config = dict(
    model='image embedding model',
    dataset='capsule endoscopy frames (Kvasir-Capsule)',
    train_examples=42238,
    image_size=64,
    crop_scale_min=1,
    horizontal_flip=True,
    targets=['finding'],
    num_classes=11,
    embedding_dim=192,
    arch='xception',
    norm='batchnorm',
    activation='gelu',
    channel_attention='se',
    drop_path=0.2,
    depths=[2, 2, 2, 2],
    kernel_size=3,
    stem='deep',
    widths=[96, 160, 288, 512],
    am_softmax_margin=0.3,
    am_softmax_scale=16,
    init='lecun_normal',
    residual_init='none',
    optimizer='adamw',
    lr=0.0031,
    beta1=0.85,
    beta2=0.999,
    eps=1e-06,
    grad_clip=3.0,
    ema_decay=0.999,
    steps=8400,
    batch_size=512,
    epochs=101.8,
    lr_schedule='cosine_restarts',
    final_lr_fraction=0,
    warmup_steps=420,
    weight_decay=0.09,
)
Rows from block 2 of a small image embedding model, named by matrix and row number. Rows with one number belong to one channel. Each number is 500 + 50 x the weight over its row's rms, rounded and kept within 0 to 999. All counts start at 0. Numbers have three digits each.
Before each channel's rows are labels from the 100 images, of 14848, where the channel reaches its highest value: "patch colour" is the nearest of a few named colours to the mean colour under the peak; "strongest on" is what is common among them. Only what is clearly more common there than usual is listed. The data: capsule endoscopy frames (Kvasir-Capsule). In brackets: how many of the 100, against the usual share in percent.
# convs1: first pointwise conv (model.blocks.2.convs.1.weight, 160x96x1x1), inputs 0-95
# convs3: second pointwise conv (model.blocks.2.convs.3.weight, 160x160x1x1, transposed), outputs 0-159

patch colour: orange (34 vs 13.5)
strongest on: finding: reduced mucosal view (25 vs 6.2)
convs1.56:400487496440585499612530516500455503583465555587485552468485472465469503481538503484474493542528541514557447445488486493519558421467604431491508537517519536589544467486501423597473410444489419441566477474560556426588466499429493435511498441354492464522521466465478476517504478493466588575
convs3.56:435431411495527584497484443505567517453566540551551558452550537490493488438647454469439462503578473516507575516514487498485504549481444585539511481472517588504537541579483476477439462552580525557482483476453527484533506465406432446411481458390470520525526430498511442422510531454463391519534551420515428481485442559479520472473416566499442443389567478515506532506429469571483421416588467456556494455461481496514482564538452490436437513533457356517532588476493533505556484440454503

patch colour: orange (37 vs 13.5)
strongest on: finding: blood fresh (54 vs 0.9); finding: angiectasia (34 vs 1.9)
convs1.88:511559518560533448474392599500550440414436418602450552510495424542527556472534503512475516563496501494501526528551522570490397558426500478596393513494519508588467512461437464432471495535461410439442468508513577514466523537539515483542439550523507488531481496614553397555437545487479491505
convs3.88:574524437561415464428480532545434520581511417447402567538483497557456521491442415484529458552507466475459476453418535455431342499496460459478576476452428463426458546552503529556567507474502460527465377590458551536523539472429492527515558484383411534552520430525467572562444473457488527403520443504498574455363490521521534488505483528571533461491483475544566516459494488549528503443471558463466492562557493454489393555435582541444508494468491537499479498525451471443451554514481454

patch colour: orange (65 vs 13.5)
strongest on: finding: ileocecal valve (27 vs 8.8)
convs1.125:587481581441627505483506534494470493470455535513495485479556444535498482475504484547535470427435538502444477380553487488496452519528554500586460510623495533455609516502555535469498316555484499492565532574546555469443525501476501493467456459497590583501573453508468516501519489504522615527
convs3.125:458541598458545509509500431504455535434477566455489537439416503498602464485460453557403523527432522488502451481597439504476466483503427467556491452493609504466538564474579491517420564416504473505483608486525463411442521555560419411501480442539516497465448528477478454477495543504473516408579374466550420514481578446565591562499484405514491481555656546519464486543500480474497491490463518498448499483476504568557541478457428477427465491534518487444461419535490500425460437467425424

patch colour: black (31 vs 5.4)
strongest on: finding: lymphangiectasia (28 vs 1.3); finding: foreign body (27 vs 1.6)
convs1.65:521574519523533369443488421477480591453525479571498525486518503506601627497518531532563459558446465602438520495539528501608462456492525496484451522567431561517471457543516533471557516530488505482592581468465375505446564513527530545432505411506524531491506472472548518409553472423548540520
convs3.65:530443467563452511413524464479464491579371403494407511498479466578477452509480428551472430449554481497496542449499489535493538538515450439472458570506525400474586483547442454537536495498503488451453533548526519488588498594518483504510571437437514475383519558450491466599545480482538499455536560536497526430544432480375434485537464460530390473469454467468450441512532453490510442446416515487601487466490448537437526457489444561542390428525475470570525500516445481449612539504386536

patch colour: pink (54 vs 0.7)
strongest on: finding: pylorus (29 vs 3.4)
convs1.156:521474505474409534467498603558521546516560418474529458555464533485601490481512562583414528463474504434517490507527564482506481439478515461523491513561567522454546518556469579583530476460342481519417482464494634445501476460464521459463514486494585456503459574438470555483520446508387491579
convs3.156:495435500548444449493525514464444493399436438461562510500507466513492429426546556515519532444533455570535437518557466519469463451470639497540489429507442478402496463505524490449477519491531497425594536480528469589535507532524582507578524588495562492481578592508493486435472458443535432585449524494528417461470454431521554445510455559439464465443562515453413496494451451473523492480487334508550561465500520617550429492478459497482580573544464518505489502645592524455490480442469480

patch colour: orange (81 vs 13.5)
strongest on: finding: ulcer (42 vs 1.6)
convs1.46:466464534462596486494410519474445435562334548469420441496518476507509562437539383547437534493526502485520464448523579394491502521511517411443543541478487480465489463514499486437506413460486506558522471506544491451499539503412449467518464532451447457571480446520588551465562592505553527407
convs3.46:508509470510506505539535499446461461485607570514539509401484456427452444494504512517487528506487497516540410505511499419566596578501545656488540585527460509595416522438586563388351490534485503508508476464577505498435567503436474479500462617478520487453522450518489628484412536525420463535520482533470579476457467531490533539472538565478430473519476466511418504545525496548496556501508450572632548517418492462512463514487542585510512556459584473452540510449453418511543554494487488

patch colour: pink (35 vs 0.7)
strongest on: finding: ileocecal valve (51 vs 8.8)
convs1.119:516436512576502546482478454462386447533544547540492508403574446461626445443519538520543515506533525553542511422477488534526471544482523464515443480436486429505513417498607559514443501499458494520553465557481511448419428567550511422477454460471475632559568411446567511483547519477520518413
convs3.119:538434495510504490559475537488593480402360493496506501544468486505611478412559398452443538496455521473355525474430463465473451425515507525475518472574517514478488480582540544475447489519558560377578485523554467523427515511600413461412498470556417502533538468541485446445534624504455551501517549517441468505436548491578478512558533506473557488514440462439523521547547513532433460524524493589517535507549456471467488442477477493424506521531412496518518459414617443469387496518467535

patch colour: orange (78 vs 13.5)
strongest on: finding: ileocecal valve (30 vs 8.8)
convs1.151:563434442465575439618489508495503491524513546520402452538521447526475476525503464493495539513533524526499462531443508461399430504560514368521441454642445515439515482498518576523491492445531381494477361523443477479453501498503482447553486494468579403541507485490515455534516503431437528593
convs3.151:541476539429461575473457587481465534496471464493536541452478454472480519480513538468610504424519521466466513512479438402530509422474641500510452497521492465498517577478502449447466504454462501476424475446517552461518502544468457536518632487511477453552443460612455479560505578591493508434498567547499469449540398454512468542524531524556437576421517490436490506529471624402443578429537520539477413546443516502547410502523554478510565528539463559497491547418409436511453641531463445

patch colour: orange (43 vs 13.5); yellow (27 vs 0.2)
strongest on: finding: foreign body (50 vs 1.6)
convs1.87:586455534467509529516509471575506454444379377419466527492563457534406407547471503547454452444417536486483530496444370545491463584491482571512524403529507437509554486508529513475443493488517457646493515587461524453532525534540413509513464475501514531420514463489450463486463568517466479490
convs3.87:506536503517513491482453403547335510592485534442468551507442401549528484497569506529475462500495527472449483511499508498447580436515450576534426509501462478523544441402404513472411493542526593475500532463453504536452401499528534497489544496493534466444508548565467638461579585537487488526542601562474568541502466392570498488530515532470506588498570467484436494535435436531415452579524496458480512540445469567491461520555478484570470461477548516571547465440476480328484521455505527

patch colour: grey (31 vs 9.4); black (26 vs 5.4)
strongest on: finding: pylorus (27 vs 3.4)
convs1.23:564544472567550481460427514498545552491515634493495511457528516550464574489539510484494500533395493509508475472479448501640476463490444459513360525399499557477478487509498492547464401426512468516576534476526564581468559413504521511396559522548534533522515534392511533503618498472460525518
convs3.23:539527447532515506541475473506522489419491466516523405552561474462561437532530661455450541474523550397505432499416475549590485496463540547536586450486498599494418628474477539543402399542459529522461456469530522460458490462586437449494554513585465485543503461483476486513460604542449531417483518466481550525572484532461514516505496521517500495524433472514568479552545417539451573530516509531489482456546431494424555488441389520423590484369461446513458438527498496572427498494512437

patch colour: orange (50 vs 13.5)
strongest on: finding: blood fresh (46 vs 0.9); finding: ileocecal valve (26 vs 8.8)
convs1.94:519500459627480550471406480494463518440531456468563533481475424441473520417488546492566473559495537513603598511511562567512497422526449506509465571445498554488498402629498507499448469575486546412411459464578509545561518455472406510502409502447487457531467489538520399485493507530509534548
convs3.94:559543544527465509481567497555430493459533468455544520573402483526500483456465490502559497555502513429452468486590567590359363440511483469529518502462431384492493466587429565526529467479557481553494485518469493541513524455447502496519553549516483506562561518485444516587409513512533509534566536600505485507591536464523469536499573534483510520483416489494561492451594518658463490484463544519486649519504533426468453530434507539457563416512521490547542546447561501505458414585461437

patch colour: yellow (29 vs 0.2); grey (28 vs 9.4)
strongest on: finding: lymphangiectasia (26 vs 1.3)
convs1.11:512477555582461489581399397548480449461478510520553562466549404493555537454496530490433557574522573378451508450588465425570545500542454499505404537508447491490502508412461488541436499481585500461554380476567555489518531437519522548566516530424569504551510463487555489488508551510482524448
convs3.11:464549521495475510516579445529510540548605435501494554402498415470504487558488501463583439496509498542466493564508439510538569511456496477493403465531387482529465572473440389493505506598546431633467568468580436511498511494398507518427493557490470587474495464534474555448512454482501516620494495459470435436536482499514476596422523553516450510501569477540551555477517523426557406435586463534492478430521480592458462528545430570470573572491413487422507481510453446434548532498438473

patch colour: grey (31 vs 9.4)
strongest on: finding: pylorus (33 vs 3.4)
convs1.105:473500444473512477576486522512528541547462478468431590514479503457534539649468553443469462533582513476521573524563471536496551536526482551525393396420565463454634582526496488453515490439513413526437517517536568501534557520538465495514501576454470552554481468566463530394458455450473578507
convs3.105:567503474523531517474530418536474529517437457455428520476485457444496414592499484468464508496570612472565481508550477456472533462485498575522525469497587388498587592512592479437413527538539492435463521552593468493534596475496443508467526459487421562455466510569435509397513568553505525511491490480534415460459544447514520541571449491513504510478482447582357596508417482560564473584556451485497512474427468588515426489530410567488505522442489459584493501448425439411528501512511547

patch colour: pink (31 vs 0.7)
strongest on: finding: pylorus (25 vs 3.4)
convs1.49:522409490489402572594464530540488519506540569561539504464572515489573549463580495441515566456569462512473521486543499549511568481516535556586577560424518497506474587514465488583468425445461439466538503515539604522582490453521557520452469543445529565481547524442506543500610546452577558580
convs3.49:433493460510505570391431459433481536481495472511492506487549377522465515457476553428463537541554481567431561479434513533530559564441540530553498445482434482485486568472477543498530500459523494431577451452455506456406465523522388475511525548485514578462437518488500559461450511542543452481372551499504500444623505442566528537470475449558483503421577497517477461529459569484524480501594485495699507597415555551523517419465539519522527525562541482434511484529438513378452485466484470

patch colour: orange (39 vs 13.5); yellow (35 vs 0.2)
strongest on: finding: ileocecal valve (45 vs 8.8)
convs1.75:469503429515584512391476494503577421520448401523462425577418564498430513494509496547444506422506543481511436503522454459479421429491547540580502373410549522492588529487543501561478509518499496570558475443467499439507487502505494445530461412544520535591546447497534480593515578514514427439
convs3.75:513450505493514508521568308565448532555463518459468449448441409595532452419525478548471542461428471498548495493526461523405472577565490492500434466513545444439565434518460493496559471431570437514516489545479593533538431440459470472460510366565514419491557570450562509470525518489547486524549466561517551475530523423603436425573522466506509479490551533509502455494540453585488449564496482517447541542496546561586516430581526503495435461517499427506599507534493521451607464454551495

patch colour: black (33 vs 5.4)
strongest on: finding: ileocecal valve (39 vs 8.8)
convs1.130:461484556508518403500583453514509589500464509522576532425554434509588543574374542484497567583547505474467522442434500510565448459514489467500568544508467545492510581566439498516475589437502517585591490593529460568511461544450513489532419428551497500554480490435455491454514577466481588462
convs3.130:541475441491420444497566615503516436556616561526457460532494508402539443461497537460486528548527505488462531532553507556533455453671574481480544550524440569516433427505460483408414506520435453572602512470509517585461441533563549542488443502461519467455531482535450416493536480491553534516517537480428489501597514541602515556454546470506518542486508492426595502474554456486556487468458588488383507469509505527495546517528434539437503448534525510490628554451463559392535466507499552

patch colour: pink (36 vs 0.7); grey (31 vs 9.4)
strongest on: finding: ileocecal valve (40 vs 8.8)
convs1.18:424481482444521513468427418414474527447512549580448391487436580594546459554433498533505515547530493519478590466513477529544456488477504571462529442455586449513444462477527456411498508435519596449523538527433506520598442559404562510526522420568506396515459546447518512549543539512527508487
convs3.18:550522593474478519570521489534529615496518470519437547429471496524441497540481437563507379474407481527408557537536436408510529470435503500504598533609496489378524455424482530436476549619464488467514471441535471506573482557436553455494519482478462499480522392450437477506600518522497483481467529421537558505490454513467427530489464509490434431513532507509494495465508567446509498368543513543505663469457466454462499491479453482544455430519398526410418506480424549461453547496496490

patch colour: orange (34 vs 13.5)
strongest on: finding: angiectasia (55 vs 1.9)
convs1.90:471473578534563537505415469486597409520508474532540507427528386495494483521590528473517529477592496555457471390513462489482464515469594476548473582497439474486466341474509524466496494489514441520510468517519415480498461441443519392472462442445543536548509466554577421512571599518508466495
convs3.90:554464386584420475523530512500494580506531553519509504425640475487542558497492552550502477570560505498610522525427434471540467569529528541615594438514465509538488562483575475450481411500500514546507451585464466502510501449503507476516479508472571513417503565574470485547481467621498449619521462603498556450512436523496558435547486575511503514502527486541485438498412429519472508507609513397557495520466509539536562571545447512614515582444526511577503488508513486496521413548447542

patch colour: pink (36 vs 0.7)
strongest on: finding: pylorus (40 vs 3.4); finding: blood fresh (25 vs 0.9)
convs1.80:562467505472477459512500428373479474501469581541488524505468579550474446447557448496453538481630495466481530494418418520550463467445507492522457425521522582410563491445443466527486542507514484365548456510472550459492576478450511472510479551507494575535466547516555630573460473573560543564
convs3.80:483395492510555503448469414568572459610506471373510506516539536544478498456451472500574446466534480524471530496565482500503528515523483549543558490458382609417553420551447441484576493536517435426457441568462489489595443543432498535511512432500416525539547486484431593471536521525494463516498395509510512530534531435451561568423464477472522463497429587538510478444431419608526447470489477480540536475507548507514454523543542464534461552465561386573425509562479451502579459400496485

patch colour: pink (95 vs 0.7)
strongest on: finding: ileocecal valve (48 vs 8.8)
convs1.45:529527472532504518549555449543510508576543505598519434492443517575505400442534445544490505448532448424539546502490531332512497508473558450528574575421491490530504510511474479401531429564467498441600488586439532520425462545451546500474412392541450497555518494476523523572497498436455538499
convs3.45:487517464537426560514535451504545522429532543513509522484561570483469498387508594487388570512566490472493460402430471450516409467556617580460479490404456524508428570559539442513498484510426469510449535556473550465491483474478571528557462516423568408497608519606430573468454481410553414548562525525535520417460456547502496484461562571468534443538516502507440462549546522555543469497514523465439520543503427461452515443517559515548508539529416584478414482491514552578496584478568510

patch colour: pink (65 vs 0.7)
strongest on: finding: pylorus (42 vs 3.4)
convs1.143:451549476512468530455514506507503569488513617444476441547562567522442439630383502475517557564518402447537551503535475434511573472429521469442511464506531470481540448609500444434582459480522533484519542531543576499494545452501512549520475508362444450538529490559507478425425499528516591510
convs3.143:553579387465529500530622453531517515563476504580447527519488390427534440536434501449454508540592577493501549531468484521482513498505406553520475458506533464515593476586487395462546503425486523525547438538428430510468520485514460475512499466472479490539492530546557451479471593603463419477488432421426475553436467429456471439500596504472489543530467560488440533516547491463620428541495490525458421486475507541538493444569503485508514345516538492525477410506422483536500512492603595

patch colour: yellow (64 vs 0.2)
strongest on: finding: foreign body (53 vs 1.6)
convs1.146:440472504509609454575552514512482449575477406507457412489462526550540453461448591562501515566553494462539482489499517506467367513483493542568606499462531592450476540436484461584457596493434594521530491491511494555557516511427599605531525433531462527518506478435529525560457558492493481516
convs3.146:530485497580445536492525500496509539476547493392502411639505474545494530502524570565501471475409581471466494505487586512457445507503482528444487535495413499471468443506475498505563457479489560587430494498493587538499406421522503643589448508574476515505555563555456587514536517495516550553522408612488521447615501484520415406525555515540503499543538503534467472444501453533541545483551489376489441486501553434521543550514544503550600499517512425537616465510596520486560422489470472

patch colour: grey (31 vs 9.4)
strongest on: finding: pylorus (36 vs 3.4)
convs1.55:467466575451512435519525402457438462476561609558491568512483466505505541666500511475509548570565520458537457507432400452462544520525572503443412520471474565532596431451513493400541536479508431490607520490526496524512511496456471522552490493517437477568550527530427545534595544455510491519
convs3.55:435513560466599564367495513427517423532488596539527451419445477577442570518550462541516452471433506518491448484430503534501476534571515433418582484499491504446437502545507519503542452533463457498541435484431609434491403568478537483504487416535482547492459472477486498479544478482485547474607517536522482490418365505508446429512461530502628493529471551547510471524585493546474528438519465544525532438503538441579520483538597449606481556532477539480357501567515550477464530578480488

patch colour: grey (32 vs 9.4)
strongest on: finding: angiectasia (35 vs 1.9)
convs1.77:485529527518548480563583499484532531420497442549527471483468523507495503584510473525425509521557547529425479453510529416552467523499516560509471522394608510523566490547510572483495535398555424502590559413409527466472438458414495459533403495473525615536532557477483401448507616500504534504
convs3.77:429471584408535591570501497535448442491450525502487528517468489531527635533491474464546526485612514497491533617465497545488495482515510457450402559410480503427527581545502520502525493520484461512389438523575524440434449455477422459441476535462523433431562476550495417482443400433466446445474472506541411463532497468495438445485540524517469508472503457531424460553590436478490547576394480453491504427496547545534624481535485509439539488444551502605446515544457506522549599427478472

patch colour: orange (48 vs 13.5)
strongest on: finding: ileocecal valve (45 vs 8.8)
convs1.19:455488541497560500523386544500517466482552441553453547414477459514526434449542530455549468489549528517489545501585511543526539502411582581590523546497520550548449391573492517543581475443408512560470494544458556463517469457432538503486506536525590476544489484607580470536525655506526481510
convs3.19:570442569507460494478474534557458516538531551365482493484491485529484435527457482526524512517513502495518452468499573575519419446538511426398536504494492483384530550509548479581488533518542341380436416441461545569485506545494435486479542514404474562526408494459444607536490541524494429395495470460457365487550554544527501512517551573593500557455405519534562533516484480550553498459455498469509532453475438449593484529426589521468535517507533532489565541475493535548465477442514425

patch colour: orange (35 vs 13.5)
strongest on: finding: angiectasia (50 vs 1.9)
convs1.70:514392512546550493466450432444566503458466463484520558488399415490528497491671485477483547504515516494440535503468490375502516480491562626529488517435516464586513440542455541457466507504589455599515465425479560459448560463465480411510529468465570489595488490566512483542539539507509464471
convs3.70:485559628396533506550528534546537508525445525526544451453422514463448544528487496455487480443401451497526472510573475600520584502419493489431486503589558552521480481514453532552528524424488527496574404475506488526616467521517452446456533487545439488550426499479517430461542501435462520470512480322532450584478537522459520551573518513515441516507539539472503511504534477464556533493464455617431603513484485460531512534480492460518496476542476473335486470542431513602481522367445526

patch colour: pink (33 vs 0.7); grey (25 vs 9.4)
strongest on: finding: pylorus (26 vs 3.4)
convs1.72:485568485489467435491554462512443531424459543429452492507535548449539432538560421508477508452539474409540503458454474600387555553558585546458489485611399462505495463526406463507574500462480458537415481491528558417518525500526595461487498437491421484477398506576495512532487533454571485448
convs3.72:533578541490486518498432526498468523533546520466445458495491549467562567445552557491534476533535513502435479481428499479449500505505426574512470454538533505584547523540536565455502505516499560548497535507497455607446588553562529461521471396577463499535456611530540482570597443412512593534567488515559523610479488473551516482486523481463506586466573560454358545527492540571520466467439549538489560550490449550446482524590479401472425428541551605584552555399494491430533430522559522

patch colour: grey (27 vs 9.4)
strongest on: finding: foreign body (35 vs 1.6)
convs1.141:523474524503385448549441468431507539523476512530507534503529484470495462506495507507378515557572491443415518521564436390557520454497530532592527548541466525526435504464512501511535586496468559473509504480367550476494550492513568620561589520493525425437478566587536523500466445420453430580
convs3.141:438527523506522571548521473416387474535416460613581549472467502518427533535519481560533496528483489482537485493482555468521462566469482537498544484565476557527484531458488564534539478579423513596491513480620540504483482485500444492527475521514555508488537506544440539476578549450515428452560576450511479514579409566517501535581482539531584473514477452504442463482486475516562601516467495489573539443372499533554483512484483467589687611469523545464478426583527500540373518506437457

patch colour: grey (27 vs 9.4)
strongest on: finding: pylorus (34 vs 3.4)
convs1.112:402482514456479434590512441465460546537454554564410513481440566515601506537441413455500468524488486475460457435559468510549555549537469523540471501455565531588576474456445404557452495470535511414532524420463546552508479476486553410466526422474547535458493577546471500552495492499539599612
convs3.112:523473551506530521551535378418575514476566479520549512499498474533512504436506420577514484514546451518464563455525479437504510485517462494445494397484439537449479513473534440548477568598423510533499497498492512452466393547441628467497628510417569454501492447429522534510560517465498489538581536518462572412467370473457530560468434507480484434495437525452594465506572508547470470472603441464519438439404553465503404420534497470560533493551456436522449597548529582466501528487489551

patch colour: orange (46 vs 13.5); yellow (31 vs 0.2)
strongest on: finding: ileocecal valve (25 vs 8.8)
convs1.150:550438486479416486549435509445553441508474532462432522574505512327506536521539620472437496483518524472513428493469438480464420490537451495490529561481625447477559442494480601502460537464448470533426445388480473414486501549551466408554565499497547546484452501493513464483509475565491496441
convs3.150:555557507480562555485551467488521527439421474454488508564526514547434487494536478431446565455411551550601574502479494510524569510555512480485491482565560424463517488596483527471517493496533530431556491494482475524648520542556589403434645531424536535550542581508525549482544517478507536534480502466515499566455459537553507559568503552506479374476493483412444581568505522517453486474448373579533582474442513429455430464492413484545480487547534517448515544449470418455455549451497586

patch colour: orange (39 vs 13.5)
strongest on: finding: blood fresh (29 vs 0.9)
convs1.86:527486554542490521571509455505524510542462496468509580444558467473453479487493565501596422522435506539610490404520488583482532529504569461586441602518462552561449539484512524443546486510511538476475459532515518438478447454500500466383547417613430552613443560553433483565482546462541444527
convs3.86:515521519491514493462500502541541542514522550494458628500491491380523557507616494489422535518510552517584519479573518468497495548355515499443510538514485506509481500491493550500552376432601498565464543420556503542483497490450420521473500591474569582505445565543539428521564528464468536464616549477519435452539423540514466472476481492595466479486593515414447569546528580582366610454506452527505424489520564463498447499497466511475457500502469489593499537498441483483503574392483476

patch colour: pink (53 vs 0.7); white (25 vs 0)
strongest on: finding: foreign body (37 vs 1.6)
convs1.2:535547469517362558496518429527512548512518549525611417512488430455485405477514537529449501481469479509550456604568508547465386530395461511490542482441571481474475502544526522487562535555492554445491475491577496444553477531410494487514467508453458418513550406535512466470492559527526346481
convs3.2:529583483491454513492514646541503483505602563516484479504529456475564594451438536381500511474508464536488587509473568505456498509389488552452591501470460524509521568430458463572458487505584480451410540511535488483531588526564480537498588522586530539585553548556454502498538526552559561460437551387420516505465469512454584506450361434537495539451537532492526556500441520492505537537505426474555424574546480527484494558428446472499515525519533474523554521515615464514495460496412403

patch colour: orange (61 vs 13.5)
strongest on: finding: ileocecal valve (27 vs 8.8)
convs1.97:529462512485536546500444468484508555422495513534437483409577447517450600511438509581654501472535499516419568555562545604551533621525539589505526555495469528485476405521533470465522510543501499550455463469567430512530450441439475574527408532503559579568496464494491468485503565491552489484
convs3.97:513400515535565520445506478514466515521547475406398356499465492485499399544470599482481476593461519425475566506562493523536434525582381461476482574493462503399522486501481509554501460583472506521421552451456509467523512492591479473545468483420595511602494514523503521575625404523490496418547437492489420459566538528533455532440568538477511495453565422540551520521520510495541487539431533440468502501522502493424561534438446481380470544475478430496568524483530557477572456465496451

patch colour: pink (55 vs 0.7)
strongest on: finding: pylorus (28 vs 3.4)
convs1.153:437457453481458591618553496517425536466420569546539437545425463518464438470389537445572495582520492336526422538491500543495568462467520474450580466525448432435544525579454448497423497458495520488496519480545565488454448522481504494495408538454466508547471460517481516472524548482497426451
convs3.153:473435445454497534449491500498530397490610522464559471457575442475543558475535542543425601500496496539495487533512553471405514492546519550499547563471483525527472502491545425556526433578541542592455465506518460524563523498493546575493529600476587467487447503577461559404509535487586521527510480554442520445561560538608551530438475465575504508462540503544476586542492509556499400514521446504523346542537517564418518487537466518465474585456436442522590519396550536513591419567476465

patch colour: pink (42 vs 0.7); yellow (38 vs 0.2)
strongest on: finding: lymphangiectasia (31 vs 1.3); finding: foreign body (28 vs 1.6)
convs1.111:560535514564544582530483516574563528560460405517485456465444477558455520540593514481519477471503509479521526510499515483610445529449434541456467553431495448461511443456393542456506578588545467486504475427513457485403553450460458557526493587376441526517496554539429513476493488446549501365
convs3.111:514429520513613503550496512619500525521563495442509482518411560589601485540448370519518449527497492457457454473602425428511451470500438467475462492478468457423507467481451465514439477485571474465449515599521508449496506517566596477530512502524449505426488467458513625497585413543468520445560467522407514468458535496554557456513549543491521461514514481505587522373507510568492425564458552465582576562507529496360524459567499423500528542475537486586449548494547515505434497454557508

patch colour: pink (59 vs 0.7); grey (29 vs 9.4)
strongest on: finding: pylorus (35 vs 3.4)
convs1.44:422495499584519536482452461601469581478497396595508537502544494528491545431528439531431557393491504593455556496576596608466528478505426611503554493561528484572512470418501456538500505550516511471492555454545591526499383534451510505507455519470502445470491494471541496508518535439521581548
convs3.44:456463493471435430470350493436546533570511613516510543470481549525535559402539520431495427504430490512472468551524497419449566531481472493468511531519527543494619493511490454493556502435448497610424487484527553574537475539553476581560455480545480483566494473527592505548501496462490488596550542488497505458443552532512551517513447546547466529531467569467401485556453558439562485465557459430465440465507458519609531562548509397495403537494581549558482504523506548526634527607432518

patch colour: grey (49 vs 9.4)
strongest on: finding: pylorus (48 vs 3.4); finding: foreign body (27 vs 1.6)
convs1.100:502348439505481442511486483455533529497487568498467496518469520519560524453487394454478633585514452434420533540513483427481556508513555463501530591497447532480486449523581458435543487588572452565561539441573444492619519504517426500432530502494428485454489465437516448471438584510493500498
convs3.100:522545548494536517602492490518512455454497408603412527443558561533539510605519505460496498568584561471481515646468593545580448425432506442492481443563572558606503490450459515483482481558436492553501515527569478574442501463512556557445561557453544513557486510531451435573537539515564488462469446457516479568513504580549505528449485516507518538505496416528536599557377520510555556572494573508528516393492498604519497544468431479486553457496509448496489485532591506582433485483549448

patch colour: grey (27 vs 9.4)
strongest on: finding: pylorus (52 vs 3.4)
convs1.149:623469514496463424548523461437616394468512593466569571523557393504443504517455568514544475483471454397427524525488515462551511502525465469540507499505454466503555558572439571507507459436554449450550545536496479611449478483434545535534478527488451434490525595465472551438483432495518540558
convs3.149:514384497473524563541425474475536448500507465504545545416477483515588525489508486485502627510486480505503491486499485445515570478482598360413545501524516528478463496536503451531469463590434595528552456513495530528595469535510510515550449497506580471422496528466540475385581537519564527478530589550533466522569513474487493503603544534597549467516490548494520474536474445510536438454441539559628416474570490536500635551548451551550543500505464501578560482518446620478516489605469572

patch colour: pink (88 vs 0.7)
strongest on: finding: pylorus (33 vs 3.4)
convs1.33:480485490504565558467522566477485452480427477497519459463523607586505489489505547490449616715508559482533446474487462396483437442507537465604539576457449474490516452464504449474534506475476516543478488519564534465489545468470495489432504496455533474548504478420600541441491576469475522400
convs3.33:469474426579510581423550563449532386443503400610490461555551493459552500537476548477566534556568496514391470498508485588542418374549538474472462510462504466440494451460376456510579457497468499571431504434529500583461503458523455553521502486505512505527519458481481506447440520479592513534413475521501430503541541521538482402480527457552535522551475447532525532508488560480449436617493507459556459582528571429600495609508468484492491442448535494492535487457626570489474490553447508